A small image classifier, trained from scratch.
Model: 6.28M parameters, 32-pixel images, width 256.
Training: muon at rate 0.0016, 40000 steps, batches of 128, held-out accuracy 83%.
Data: trained on microscope photos of single blood and bone marrow cells, 97085 training examples, 52.7 epochs.
Rows from block 4 of a small image classifier, named by matrix and row number. Rows with one number belong to one neuron. Each number is 128 + 24 x the weight over its row's rms, rounded and kept within 0 to 255. All counts start at 0. Numbers have three digits each. After the name is the row's rms in percent of the matrix's.
After each neuron's rows are labels from the 100 images, of 14976, where the neuron reaches its largest size: "strongest on" is what is common among them. Only what is clearly more common there than usual is listed. The data: microscope photos of single blood and bone marrow cells. In brackets: how many of the 100, against the usual share in percent.
# gate: MLP gate (model.blocks.4.mlp.gate.weight, 672x256), inputs 172-255
# fc1: MLP up (model.blocks.4.mlp.fc1.weight, 672x256), inputs 172-255
# fc2: MLP down (model.blocks.4.mlp.fc2.weight, 256x672, transposed), outputs 172-255

gate.535 087:118139123177103110063128139099128110130126157180084145174134088126124143136113127122119137116112147112162160095108150095125142128157119135124136158092127135113094103125122144119113142168152056101120101123120123141114158128167163118127123118120179134116
fc1.535 106:122136160066134131188125141084152125134110146092159111118095185118117067116175142151122112116123121128122119167116116162160101120115132123096119114176145124110136139088120143148178106170106149141103123118132154124111119155104126102105106120115106096163
fc2.535 100:157134130088156099174120137112127103116143114127132130114162152159139102120138136136096136086130106113099127117133151128134135123121106117149161107106144142092104132159090104101126145165143116137118064113133107144134125130150160141128084136107174111141
strongest on: cell type: plasma cell (45 vs 3.6)

gate.171 116:165142117129151127141140106134141178166147119132106151144144082131157119103105121145081145165119132123134161134153157102080111110120132097129145138108129150148135143169089084155137109110174086117100134100135090149108127089129126095089123102129130165139
fc1.171 114:163142112129148149131158143122115115131104089185128159181136148088152104123136110141124134146106092121109143112145127103115138133113111132133165125104154145140134091090121154175092110146121124114121144123138138156127157123132108117107117119132178127123
fc2.171 111:102111127145112143136125137144132125112106105148136118118124148143138105077121142120140099155078114152104117111121109088132123146104149133127149084140113095118115104125128122099118122125092110121148151145129121120170118167121155134084137094148140116102
strongest on: cell type: eosinophil (32 vs 4.2)

gate.397 059:140112142135132167166158121132167112117094142104130161134080142070137106114131129117123174127099130126087121125107123163106144113118142147135138183148130195118121143137133149103143130141186099156165154117139102150101092107122124094125119119122099128164
fc1.397 064:081122136123149136157105150148150112102111144119124111140106120093160132092167117120105153156131130092130084090126147164115146136132118132139125178128101160139069157160109131064120160131140112146129171111154130163157097140136144113144125105153133130132
fc2.397 060:125089134141129140144141149098117107083120125132085172120136150128143131094110143188114153124096121137143149193101136096105131129127144106153140159088145136097113094096148109147136132123115092134093096171122078170131118145085140116165112099114137143163
strongest on: smear: peripheral blood (63 vs 16.2); cell type: segmented neutrophil (51 vs 20)

gate.559 108:159161129151100147133055121145158147153175148123125125135138138159148098162156104182120133108116132080129109120118126128153157115133131125179125134110111060132113125140149080118147115175130160134136133095091120122156122117130138108172078144146082091107
fc1.559 107:094079125148180147113159173115097115148106189151153121109182106158152155102125128138113131130111149143114186182091139121122093161158190146154163123135125149101139124094096107112134099151103111126146142148109100173097158137111115104134144114094175108144
fc2.559 112:119100141100113131157154138154095142143093142132137141127102109107089111091151090106149123106126101108140125177108155145125165155115133123098147113157121144168106113141100106123130122094141115127122127109123151149186135154150086103103159178150128156140
strongest on: smear: peripheral blood (54 vs 16.2)

gate.39 085:098141094132122130114099169129109119181077137106104138138121095092117146121117099118074105146109140133139121119115150168127118135152119140101122122128096106152110115127128130114134165121100121097073121102169150121078123116131129137153150153142136141186
fc1.39 094:117143140158112154127143140112131131138127139125090108155120110136098130161115086127088114100143157140131136132123163148123127119076116123128128157149117105108134108122135067116133123165132117092114101098160115123118151120140099132141149151125090169158
fc2.39 094:092166129144098092135127156170155141155160120159090108131104146124104144104095109127171105094156115142132110113116166118135130132100132096095131139132110133134151137125109090142090145100130151143108157130130125159130125132096147123119154157147141156116
strongest on: cell type: blast (29 vs 6.1)

gate.182 031:158140122115156149161163135157079107159108151131123109113158116084128073082130109096096115099134149136131147171148097104066126088094109111107175110131104116077188120146133112110091155118123123151161118131089110139134142115134115119138118109142070150132
fc1.182 032:163136126136120149139164136166105145164112126103098089144175148087091069076134122153099126108094156134121126152146094080072136114116166118118174122121084119109165127157158129118104137118085112163151146136089122122139140124139086138136108110153076111124
fc2.182 033:121168113167125142131148069112164143112131114129130112129188162112087144095150151148129084095145170107147153133126117134141098134143125147117127178143110139125128123138174130155120112151170172103177155148089120130084143133144103108135138109150114117151
strongest on: smear: peripheral blood (62 vs 16.2); cell type: lymphocyte (37 vs 15.3); cell type: myeloblast (31 vs 1.9)

gate.32 113:177135153142138162122138104111152113137145128133162127108136109133105163093074097086122139144116123081102134126093111152093144137128110136081154116133152092130102154100106087179127151110105129143136113128103128122114162128139104122143170133077153143174
fc1.32 109:128128161108125162181104133150102092142140087153107144150161134115182140119147103149152093103170095113152116152132095137148100097161148112165145134101117128118143112139134174139121079131136132143143149078110153119121148147148150111120129098149101188169
fc2.32 115:092085102107134164166133146132106107090133115153129131141198129144111137106146147106106108130138097159131128093111136154096083139124118114157153130126107078077111102149123159146082159115114139112189121079131112159171095105175137112104103094105117141146
strongest on: cell type: eosinophil (49 vs 4.2); cell type: artefact (34 vs 9.8)

gate.403 116:168097137125151099108119109117114176123114119156141111126158145119073097157106166109139148117108127142153133084152137111079118119144092134121118167085077126111113127079195093157142142117080140157119106091100120154115115130149144135146106135174157133112
fc1.403 109:129117113177136166130120141132145085119116119116163116132122128112140129118110121126117166167147126110112137160152135141142149099120091155101138115117154122144136121142099145081171105114179112124134134117088133143051156123152145145131134168137151120080
fc2.403 121:115136117110095102125132133124146105129121130150153096133105137184103113090113108128132113108179119160089146127106140120091149125148143147118148120119119078104145134122136152147089123151094121090120140113091103117169152157181102131142158143122085149159
strongest on: cell type: eosinophil (39 vs 4.2)

gate.446 059:174114098157140087155102127106141118148123097135098136159129134163086120133129161131137086135181098121124122123160139150102094161135121122108142090139161122104162121108117106087151088131128136124143124136138111101084128111100124121141101125179149102108
fc1.446 063:144120116141168152108106129122131098131110116176109134158132150155124105111158165144146108134160112129160094118137123156136123162089158133110154070090159128126165139095096119072127066144125137115141130123148109141067125129130090143147125140136139131097
fc2.446 064:115144111173077171128104103142118157112113121099077116113182133134122107129103162128149113131142112150137111104131121133141107149112134106097143149083155158122168149106140103107109093097127124111186127134141147077087114128147187178147102132153106113124
strongest on: cell type: blast (36 vs 6.1); cell type: myeloblast (32 vs 1.9)

gate.362 067:171076117141099129142102117141128127112154095140143113153118143145131136093097099128131127171143104108088113155089107135119135094125171134156129163118127118134143077130134112103111125133145112127121061146131125095135152152122140180143139160164133152163
fc1.362 067:112153143107139128100166126116135127159117111118148101112124138123100165095158147163116182144092137169108126184094129086155109124171126134142149167105120106142127130109141110090129164128126125125110095137165123148124132128157131122118130133145112131092
fc2.362 067:144133122145129116092114155142118114172107113151121110120137132132154136127120161105128137138115147152133158171136133139167117091123122141123162178138092161141146166147151161107131127140105156127155127079121162106132075134113117128140139132144136105154
strongest on: cell type: lymphocyte (51 vs 15.3); cell type: artefact (27 vs 9.8)

gate.408 106:128147131111150144138093140145138136100116131132099171139087113103149096132159136156127132107148108130122098085111127135144111134101130156136146154091163090111096150117124139106103127152161168111140118060118134102109114114074093147168117155086147123147
fc1.408 104:181125099165163109148118101112107180149147148146175137088100116135123071087109154102124164170145141149120106152158145119118122131128140134125140122110103126144135102132151115133151140143146136109135085151106163157122137135122138176110141086168134125171
fc2.408 112:127089092169131135138177094123127093127158082138115108125166153158162106140113100134162096114141095121127107137152182191129088145103131153154088147140130157116112123131144150133112142147166129161120117156165117124103146151135156132153155154135121110090
strongest on: cell type: promyelocyte (25 vs 6.4)

gate.420 112:145124118128133079120126097140131139128130081102168142132118154158089121145093116138093126144118115119114093133057148132147125104099121144115125110106148192117094122149126156144135121137191138174098135113105171147121109096125118159137109124110122145140
fc1.420 109:115131117152129133083117085105128143104108116156148113170131164135110136169108126154102122135121120115130097126091116147127112121086128137104125142096155160152121163100146093122146117152153133120147130090149158055111146111119098145109109149134103156094
fc2.420 105:128103146141123109141113116125170125092074112163141148110152123094119082133093125145105144163122113083110101100108089115134095134122152147155149110127117132130110146105123115136148135110103175163175122128100108126153169171151111118101115143137109136092
strongest on: cell type: band neutrophil (27 vs 5.6)

gate.502 048:130120125144118143108119126149135095120154149108172109117148156184158114103108165078146126079096120163130098151132131111127087118119121102134126163161094140116148171111131134165100132103104116109110146162132121156127127133117178106118117165112119111127
fc1.502 047:179112140159119101139103141142152148066119090161065075103089137117166129074148123146093153124149122174118124157124143173139109105090134117130147145135106140125120173163096140112151100103143119186139144146103126120138191128135142107131170167152090153129
fc2.502 053:139133144135115125142154129121156202106095131121083160100072147095121179071136133132111146147123168135115108129121121129127096185130148139132131116149137131101126100140131137142136122176124097136149123153094099098095111113133117129139091169102099116122
strongest on: cell type: blast (37 vs 6.1)

gate.532 074:130130144108085146121157127128163076091134115083118107126142124154140152083103144142113099114157107149122102138060154127160140162159175132155163100123177100139118140115115152072112104143103113110097099091168104134139142130124103125138128160137134135120
fc1.532 083:115135149127154112127149148125116065124129161142159119128105077101109152106125135116148148104105168120141167157150133112129160119103137086135155144124110141108147141102122127086138118166189148117090070094180137100122124097159095099110159117172118075182
fc2.532 080:137146132129149101137136107129152115123083115125112105163128130138130147162129131159130159136108129100122152161162139108145108128123052148138150136126130095144104150072185137112140067175183114127107138114119120128137137150139149117121160074133134136116
strongest on: smear: peripheral blood (85 vs 16.2); cell type: monocyte (84 vs 3.4)

gate.650 067:113137139103153120136141112158088084155120130143128108145130172127129192171138108100070158127145123105112115134130138134125095157131126144166133121121099113141138160164177169132093139158124134144135065120127167105095112110092109148140129141129118127138
fc1.650 066:147099170115153084131145089115125139149145098135169072140132143124130144130163110113120101148116134136124143090088131141108142156133106136130149159109136151144138100112134114142146131124129109123108140163168159164139155099110146123087145075121125115160
fc2.650 072:135162117098137153145126137111108111146183162145151142147160171171171162134121121064166083109153101113140128141125155183137163142133146122124115117127125081118085147122118122149121143124150124132139157124132095141152140131150115109134133138153117145099
strongest on: cell type: blast (31 vs 6.1)

gate.213 095:123130087108129151178074127112125133099111120100121128125155100124146172123154114117091130142141093096124140114119148146097167117118112157144116139121106090116138121096117123126160143107151121106139143125112116160140148108141143169142143115133143119134
fc1.213 088:144153122159170099118165121104151118103139160151124100156094115131092123121129128119082108156158157132137115151098125102155102130105130082111134172082146153106140110110111182101143136123154159145124124106147162151116131145143125154134139143162142093156
fc2.213 091:129129131163117132094158107097157139140141150128109114157098137151117088170168122151077133132119154135136134167138142147138124103133126159112111131139152107121129163126103143150153166091098184097137097123126140106117164139110109148090158128155174100123
strongest on: cell type: erythroblast (41 vs 14.3)

gate.542 099:168155134142068117114102125151165178131106134098169091121086130141156161159101117163103125115114109113116135134117132159107083121120183132115148129124092089139142144039125124131149088087105129103139122158160159125155122132096168142123158147124118123132
fc1.542 104:127134112164114128154140120147084117148122118149144150140149157082133122111154085116121084172181105132148173072161129166126151140143121118149127116148133121128128127181101105108116146118139099143108104131154133082109170122136116125158145087122135095097
fc2.542 109:146129145118160135110099153092129119123155135121173143124144163131128181091080091117133125091098148117149130136136132105167143096101113150117147148106137088131117158160144132086131147111126124147102102108137112117123124141125170161120133101155125109140
strongest on: cell type: lymphocyte (40 vs 15.3)

gate.65 095:140161136179104143127119108135143095106114122147105082119124151146111157162138167170141081137114160133144094114160117108146184137153076142122135111145150109107102152108093117153111154115128110107127066167097108131152156145125108139122127100144143149121
fc1.65 091:200152149177132127108126149124123100070058135144118099107122140151104110109144143160175123155099127120140118117146096123105172143136117161127088132145200149113127136129088122145156143148125128124116132129131136132121147183115132120119134113129127143130
fc2.65 087:114122135140092135122130165125054143075113136142102138119163156121155100090104112117164134143094136096177114166188110154138116130127089135123130149091157124142094139122103163119132097149119124146131136138157158152125115136108119121135141118123091118131
strongest on: cell type: segmented neutrophil (57 vs 20)

gate.269 091:127133118167140118085155135174119168134141124176141072130123153115125129131173072141150078109129141082131174184099142139141115162097140123162126108161114128109129116139121124140097119118124111131142177144117127133101132117160104166090146137120116113171
fc1.269 086:177111110119124128130125159124117122111131089120104095116093152076124146163109176116121113156156091138164073146145167175114100123141086134159159113157155090120132109133149143144124117120157140100164106125143119152106108117155135129080127134140156138142
fc2.269 087:160171132123109160110149128139115130139142121132146157179105171083129111151106075155167116153126123147153142127157158153129106132147134114122129122108134141129109164080128166128176123121150117139118139142148134113074130109112148123092142139120120104127
strongest on: cell type: promyelocyte (43 vs 6.4)

gate.580 105:156149130157130162099087155103150137150138136113117153114146182138148102106138145137131125131142115127154131127132141134169129062120125133154168124146078133117116187122137118145140166090112150164167150111114161169172096130143089161144118134179154120092
fc1.580 108:127124121147083117114124128108150175136121125131123119109161189162088112129126074083159127085106133080131094096114114128167116121086143128130146131166157171142122104169131083132128124129148109099118152131152144127154135155090154105135096114151128133098
fc2.580 112:137115116147134161135123165146110130110136142156103119116142095127096125106116132124129117113095129100090107154086167126095124130171154122147183119147179153168102117130152122153136123143139131143139153158149124151074113113116102115113147138130102126143
strongest on: cell type: erythroblast (82 vs 14.3)

gate.278 115:190131122115090105141100126129154118123097099137107135130155114117127130092140122108153151119123126165138093157127127085188110125136158139154142112152155118105147128136124137115125118147184125124126128103109098163119153080123106152161137050124111090119
fc1.278 118:138128118093126121148177143115189073147079111089139159121164111113153117085100160122170181152085151138109102124143153106138106137146143111151137096125130145146113150181138118127099126125110116170159113084098066119143145083146180123172112087127132141115
fc2.278 111:144131149137139156153110129159103137098099133100147114085137155165148098184165196095147093075075137154104128109135129119133149113148096132118121105118086135163136167145144132119112158099129115095181126127121135075093074156139119109066165091106129142132
strongest on: cell type: band neutrophil (25 vs 5.6)

gate.168 113:166132166137135147136090146118105148139099096133183127139143177137117133113174091100121102102168130121128125134093153096147153117158151134144081118139137116099152158119123138176089127130163140126149149170101078124132117095102140131174144153119134126123
fc1.168 106:149152118113074160129151165101158136101138163136113140113150084154118125128128166148120122100088090130137139145133115155114112112128115137134171133119134165150094146108167162132115146120055173105117124122139170138149097163107135173116124164105133125175
fc2.168 110:121123097155145117153129123162093138131095116103074149162118136135133155112124112182146130158098155141142125092137111163144098158090113105135156147090123136130077103162135133119115120165149182117167139145176118171140125136127126123095175144155161128132
strongest on: cell type: lymphocyte (43 vs 15.3); cell type: erythroblast (39 vs 14.3)

gate.405 094:156149125087132144137087142139101096116111093125091163144119145136109135152128091107137102137128164131134150110167150163086145171157130109099148148078131153140097133116134140109168093106143114109115141162124126142177135118113150141126093116073092116128
fc1.405 098:145146140135160118118133142135138141114137111137086122134095169163142103125176123133114180141127140093123130088154142123127114154147157138140136118126084098144094134113124133103124103124127123107105110136096122100126159125116133150136124141151132045127
fc2.405 096:109124115124141150131149133092089098140122132165158148152144116117151120144127116088181135125126137121116125146115128137176120130103130123123162104150162093132121116191171128138143152163137142135143104092081124102169143137114122129121160146137092120087
strongest on: cell type: eosinophil (31 vs 4.2)

gate.608 078:132099101104143103135126180141105151142134130092106155129149181142159151148141107151137092148075104146151108100110104172153113118143123145143147158099113160135132137139090135100171129086170111156139178123132100123151149135125142135135163084177151161168
fc1.608 077:128111140130118116079117142137167135155137068080096160183092107152152153147116112125158122122131147140130176121119169102158157107104078114092158137123124124171104123108108164121115149106112137116154146155152136129135123119161114117147142108165141113125
fc2.608 088:133122105135136185129172101162140100104134118145149133114159115133086130106123143130160091137160151145092156155126152107151145099158120174087116126128150144142156154161150101092117121113073110150127132098137116145123161138119093137135107122166132118106
strongest on: cell type: lymphocyte (66 vs 15.3)

gate.602 105:172158115140166130167122097129144131144097163084153161112081152153175073117092106114153038097149142146123095112138114109142157189120100144121139135144122140082151141118122129132171106113115140162142132155130120141165122141109146125131154148134142142133
fc1.602 108:140150092171132142149122100124142130172105128099114129162153147146168113153134168117134128104133109133104136137091125132129114129113122130123090183115136125120137142139172134125093149122147153115125108153129119114140084107147134131110140098170158152088
fc2.602 118:134128105101132119116132182146111115126126095099153145146088124168154147126161136114130162082150108174134137119171081122102146106148123107140090140148112085100167106119130106151129126146157140100094121131171117126153123121126164127132168120154103153113
strongest on: cell type: erythroblast (58 vs 14.3)

gate.108 102:119133140139083149111126090187171053115113075124122101177128120110139116105116109149099126127109144125157118128109155145135130151148139113087133165128153131100111185091082127112165130115169076127120152100085138147120120162120147095153114136145139096181
fc1.108 103:105109117123079122099153115100120130093144172100120191102121124129141120125108140128128129116150117111166114106116165094118106138157131148096122134089175149102178106127135142126099136150159125136164144151135121120089149107161120113111128124094182133106
fc2.108 107:098142102122100137107110090151132123121143112143127131125153124143145157157128147106111126083134106187102136168137131155136151154155118137134116130088092104129128111133128136113116131139103102105131136103118126103097134133139101105110110132110119119107
strongest on: cell type: blast (32 vs 6.1)

gate.34 111:169129100151102104107152149136125088075070114125119152109122119104119120153129103106135120124077150108168130098151104136116115150107114113130117105168070130112084146121132087104153123151130106110096119105149119140119158115105139190145054106121158139122
fc1.34 112:111127176142170139124149141125111106171143093121145085152126097138138133136143133111090091127123098137148172127129098130112137138152109152098131147073082189115095073148088095164107145123144119111096118157089153110144157104118124124128104161116157138126
fc2.34 110:137135136104110129123140139141101104133136114080115102137156167124153139162116141146150113121121103139103133164108125169103117161175142116133079151118122166179133080127090088112093124128087135105119168149102106092126121136168112125156152078109093128104
strongest on: cell type: segmented neutrophil (51 vs 20)

gate.506 112:087127148118110144138109185117168113145143151125144146128188124151081124166114161088149147122169133125094150113096111091165112175125116159139131119110154148135152171134090115132145137175094082106102108109158151148125129099089104102121114137097130143125
fc1.506 107:146130141141149127120144102141187143108117138160144137135142153151124101145141154099040154120147102122144164157129148095173099122179132112138137121148145118143147139111152115115138129095070148112121147098144102110134136131142087095171083151115104126118
fc2.506 116:117156128145141095091158136143159153120137114121114115092095153097128120132095165142042059161138093140103100150138097163126112136137149138068158109109113108150132161122098133114140124137098102129121137108141121129142145139139117100123110149130122140076
strongest on: cell type: plasma cell (41 vs 3.6)

gate.121 115:150127149122115149124133133108154100139109146156060129119169108094135151197150105146123098108160163132108130140116128108151095120133074132122119091090150132089131143089113129091106105169139125087087122120157144144149126086184108148164148122134182110103
fc1.121 118:153092152113110147173097118099148122126127130157133141134133085137113113190089125086122146112117118147156123115118114135122178127132105143157113098141125148145123144137143123118122097126176155118150107134144058132135142163100073122118109135133090155134
fc2.121 108:121086106118156139118111114165075143114113149143130133110099096178151140111137126158142118121134097104135186086135089156110119181152125109150174113110130154144085127130123118119140134149136149156117141141133135124098110147135150132115100158109169139093
strongest on: cell type: plasma cell (49 vs 3.6)

gate.563 093:112166162138146116177173118111102141095166142169122144131092150116109092078143182142162096124122103110131142146098130147140099174133128141110158147115114137136120097130155130111117089133150118165135111134131147113155143127141136137130153145124114120158
fc1.563 091:119158203098141081117163100132123120128176146152128139128145105081141126112143113151160126098096111124109131162148133162119135119140123168128127140074117145108092121155117148143108131126153144143078144175107139069117137134125119112130081109160138101109
fc2.563 094:147143160110098122127143115145154148157128139131173106141134143094114122183113166099103155118098074173118129135116114128126153078085140109118157128121122127135148144121091159146111137127107112131113149108123124181140119116149150142124085101158106097094
strongest on: cell type: erythroblast (45 vs 14.3)

gate.259 109:096123124088138163118112174168138104141159102100148111149107137066120109180132136106111159126125096165173139155119098098126118119124141138113102115115149121103118176127115141156093116109063152194114110122173122142164114138121111116139137111125069127150
fc1.259 106:134180149141126109101146109141080096119124146110101152100153129125129106131118155129123175107133155136095134156118103147132085092118156144128099099122159118123130109133147074128153133150124085135120149105106144119147129133140160182132129121119136112119
fc2.259 106:185177187116135086098139119149139185115162115166076159078163102208112142137147152117096160115131146127111119149118142114116151150128125132148131100103112101147127132159141104099125122103078144124132115132154109118134094133117106126083130107115124131072
strongest on: cell type: eosinophil (66 vs 4.2)

gate.585 110:115132109088129102138146137090126129118134124080138123108117105098110133124096109115146101101116143101144174168103129116105089122149134133151097164091109130141107148124134142111097120143120133181138133136158169132111126160105163114125139118099130139130
fc1.585 108:123093135128061128172165137165118122155122090138093120114125163093125114143110084119149129143104093124133119138140133075147143119133116134151129099116165123155150106142110149107131115107145160155115153112140111111106113115127118100108105144151118176150
fc2.585 116:132126100169165139093123134111126125111158142086105110143120096135137175128106163105188099122116139127108094121128109108108103102125155160134112141140122135131151131142102134099122082150135119135172132151111109136113143121150119177158162124112102117138
strongest on: cell type: segmented neutrophil (79 vs 20); smear: peripheral blood (39 vs 16.2)

gate.421 023:125130133125109162184121146166100135116135115097128113148154120120107106093117133099156164117146099123131154157127147106130122131126120143202109150098115132128110124183113117122147123137170102105131108173105151154158129107147118152128110113100139146098
fc1.421 023:122183118133139131121109091120136117089117133149131112123119122156181129163153165116128144115144128134108080102127126124132102112116125118087137108163150115120143141111141119129158162154083151113119161081134137140101111179111123129132150160126147115190
fc2.421 027:131146166158137133155158127111132128137107158131121147118095120137162146072144135129158129156142111171118183083147056208132129086124163116119135139103125118078113112132114118095112135113123101116150112148181111148123142134137148181135118125163143173131
strongest on: cell type: proerythroblast (36 vs 1.5)

gate.322 102:134105127106114089149105121118135106087133159123111142124091176096131115093150139150123131152129184139123082158137157137152115127142086117150132151110118126127154139126078116103132122140126122141117084142110128116129131111111154126128096142176093090124
fc1.322 098:111141176123135118154108114125158090124128134135114143132126166104127156097143127128134155082165148156140120133135142108164127110151115128111129127091080119130091113144103134110122120149107155114154111134126157138116134114112177155110116130163110157103
fc2.322 097:180189134137129153153127143139123093116084094117100119125166146112085130121153120170112135137141139119138140134140105099148102109124177157174102136084137104128172135127163128187105171158064125126146093106075111174122129096117120137148130161150114112121
strongest on: smear: peripheral blood (52 vs 16.2); cell type: myeloblast (28 vs 1.9)

gate.315 075:148110111127115118179138099114172096135158138110162101112113146114087125102131159134099172105102112123129157152127113163102184118097117164145177110144124155089134127109138160155089136125138135143144145114121165131162145167110118130106134118110128094136
fc1.315 076:112106105113116120133126139151141086143152086134118133069046113121108154103118178169114116094142117122159136130116123165138125089087128141152148117134118141106133133080111149129124169120170152142196150126120126158132115116153134105106119098111104094143
fc2.315 079:137183121152140146105130156077166116115161123136164132142155152124116158148159099098174091082165149100147108151125148134127123101105105091127134118144087172140132113136142172146137142123122155146155116113131057127129113128154143129119105138146142130131
strongest on: cell type: proerythroblast (40 vs 1.5)

gate.468 102:167149151151114157149155118124165119093152099154154119116111158162127142096138111128107106101153116158099203142134136146113169129116129133155132122116123195110097143201113162136138167166127101102110132141193119151113104120110158171148123172137160187104
fc1.468 103:117093133142155143125129139149136118089106127158132070110140154121138130096128165157138117128158112119132085148155126132128095140133097107129100104138152136099104095152123121113153155124111060121139124117148163145135090136138166180155158124133106165122
fc2.468 109:141132139112126125092121194121167112146130147093117155110126158111150101091132119150104147134120123150195141167165141103177163144110120152079144139165110137108121186110104149161130109167109112101126120137120165147119165165134142155147163123102121111113
strongest on: cell type: proerythroblast (28 vs 1.5)

gate.572 111:153074140101122142182147162115106110124175088144096148083135140082121099105142171161141085134147169125094105083173138100114072164080113138141128139106162116146168129126152146137129080132113141125103125138122093100073113154118142118138099113106111116111
fc1.572 107:151131114115145116118146196114136094102111109125125104128138165104178157098102175130174107130129152103120104095147136096145144166148135119135117148121090149147100129109087117120112169174154091110083133109160176081171085145086150137125143119169097131145
fc2.572 110:107078149090108163134118131137126127120168124141139133102113089116125143126128096113128140121089113094175115132111190155138119108181106162179130096167127132098163117149152138104114156133103143125115161135085115108146148101102145124169136150129152180130
strongest on: cell type: artefact (29 vs 9.8)

gate.97 040:073176153107125171172160127179105081138118111124148118081106089139123160131113146151081090165109103088120094128096108106173139152110111151131087124076162116098147093104074125132126110125124133118113128124090139128157108110117143150135123155087141105119
fc1.97 044:106143102125127157112138114168120173146137130110133185124120176092115109143145138132154139088107082137122181118102147131099088100140140093178122130159061124159130122136174126112101129132132148131109114132148133115146099097121128133136116141181162118130
fc2.97 045:160120127151122136153139141114148162139135148103105177113106131096117170130154109133124128117100150140167165113162079064101104100122157129126189143111139109127127130099115092107159131143095143118158138170113142113102135145157119209125089146129109131110
strongest on: cell type: plasma cell (33 vs 3.6)

gate.73 078:132137100086154137132116153124107193099130156128146137077119117135075126111097134132126124113142131166139157095120108109165167103144142076087116118137120087087135121152111143106137132156121164149149133125159105141130116146130087128132136121144101132152
fc1.73 085:151117103102175154120129115111124163119139150126144166104123129084096097103121125128128096107098111125126123105107136111159208156157133099106133125128125115114098117125121113092108145148152166141099178117104106130125112112102072149145171081135121117134
fc2.73 095:131111144148123132165113095130124094125124134109138133141121147145094110124157124124112135132139077162150183136134126162170124082092157131157135108092108146124129164110168159142113179161137153137151118135166141131148136120139115148146115099085103146107
strongest on: cell type: erythroblast (45 vs 14.3)

gate.138 038:138113159133152116157115155143128137121116145088100135140121134075115144116172127143093152099097105123134092154166105118157105138106092110132146140115113123137126139122175100158127142134075129138166116124125105107139140129126153140088119110195145139120
fc1.138 040:118144117135133124130084164158124081144098125135128148105128152107135105146117128118092104129152101141126117124174099088117127096136131141157160121137079133090118110139096118150101201124131117092123130073119124104145128147112147118119135170123130088145
fc2.138 040:126168110149134144113105121166139160132168126127162153104139116162149174127140128142104161145099146154158127149108108142164126167073138081117119125166087136141167119110167065134112135159169123124151090093138136131109097131111121113182117126089145088118
strongest on: cell type: monocyte (39 vs 3.4)

gate.386 094:121088123108152102157114175139122120103082112096094145123134137141093097170102137145143146115145117104105093189108145138136156126113130144099134104165123099151116130125106113133073101145171097153101122110092135134110119119131147127116141168138133143138
fc1.386 101:135160126163126153124145116146112148127193098153167133119127129121129122122153108113107135146110128170129135093142162129136123098127168105115101103088120172117134157143118106098129131117118137097129164114081151108105133139103133120133164099115166098095
fc2.386 094:138150099168145109127141107149149114135100119137152133159094145137142123173126129201127163154123138117108155094119154095130147124145132122105135142118115113117152131145130126142112081109162126112088105111081098099129135169126119135160140095143131121152
strongest on: cell type: plasma cell (34 vs 3.6)

gate.356 089:141126116152097101153149131109154123142117154036153105091113124135117105118129095160119119101137121093122143117147132148107148129106129114095116160146161115085144129138120154103135136134121160098123125109104136130103124151132089138148129190123101141127
fc1.356 097:137121123160163099109161149146100109091117129142126159128100115117146142102118084110164104139117108090141110111159114126113161141094142175111153093119103094160159104127126157191126145118152109092107132155102112107116177160143135140170142124103136105152
fc2.356 100:110103132112118085085123144099129133107100134181142118094105080163116141107105112139153099090130050113125098170109119157132093138130093134100147102141137146140146140136148125136143077153151075099118134121145132086124142126163148119113090132112115163131
strongest on: cell type: artefact (30 vs 9.8)

gate.167 086:127171113146118111136132147144116136191163134145158119133109120115109082129111175167175173151130143154128122138139146162138107110130123124111139112127139152162139162141143149097149158106090149100085128131096140095129132148119065147137103071094143118112
fc1.167 086:113121143123096088146109098117141132132141120114127136130093141131140145076123153093145126128172113148121156094155188110156111114143106152117150140095117125112141110109133115128107099111106108107122131128163141122095133167148124199107137119087111159134
fc2.167 089:107166123125107121170119106156107129094117134113143090148151140081069156112124166117119092143137148164122174112122159137162134074113142166128218067114133131123181145166154141141116111138136142137137097097186119171152126126091139172100092123138138145154
strongest on: smear: peripheral blood (40 vs 16.2); cell type: basophil (29 vs 0.8)

gate.670 047:124126120101120149083131090124118138096123154145127185127131151139132117157112170117117177176128134132114126062157119113112134103148118109103112130171114090103143140123160131147099101150101128140146126085103121150152133130167111130122117147212155089102
fc1.670 049:121100109102104119107137082117146141107141119107135145127153097149130112138114154102126160168127136151093114040165124118137135099143142142106101111192134125108134165099154113163124118143122091140145137131159098131153101107150147169124113125196168098116
fc2.670 052:136113107101132151117107152139129132107140144138134135149101135120131129168133157120168138118132084108160153136127169158127096161118147130165090125134108170103163116088152107147126115163142098136116170119118118115130106123141174145100132147145113150120
strongest on: cell type: plasma cell (33 vs 3.6)

gate.285 072:134114137168130147091142166108165136123113144142132123117147106131124153103114132116171136147135130117114135129112117095107105135134106129159176135098123155104125158168103122110113146149120121151159112106126149133113130138098099163104120118134127152154
fc1.285 077:160112134154154165116123156118145139129119132123121148136149125082098140087107167082173138125132118144097140106121132106098136133113125159157172148132099141114113124165086146110102164107141129165162125131150144109112141123089137138112131124129100091157
fc2.285 081:130139111146127186129120169131137109126148106103136101112158139144126125105143148125147040112144140135093154131162072127149116155106155127144153110117125121158134172122138150110128089096164107109149135127116175168126148152083107143144106100134155114089
strongest on: smear: peripheral blood (69 vs 16.2); cell type: myeloblast (53 vs 1.9)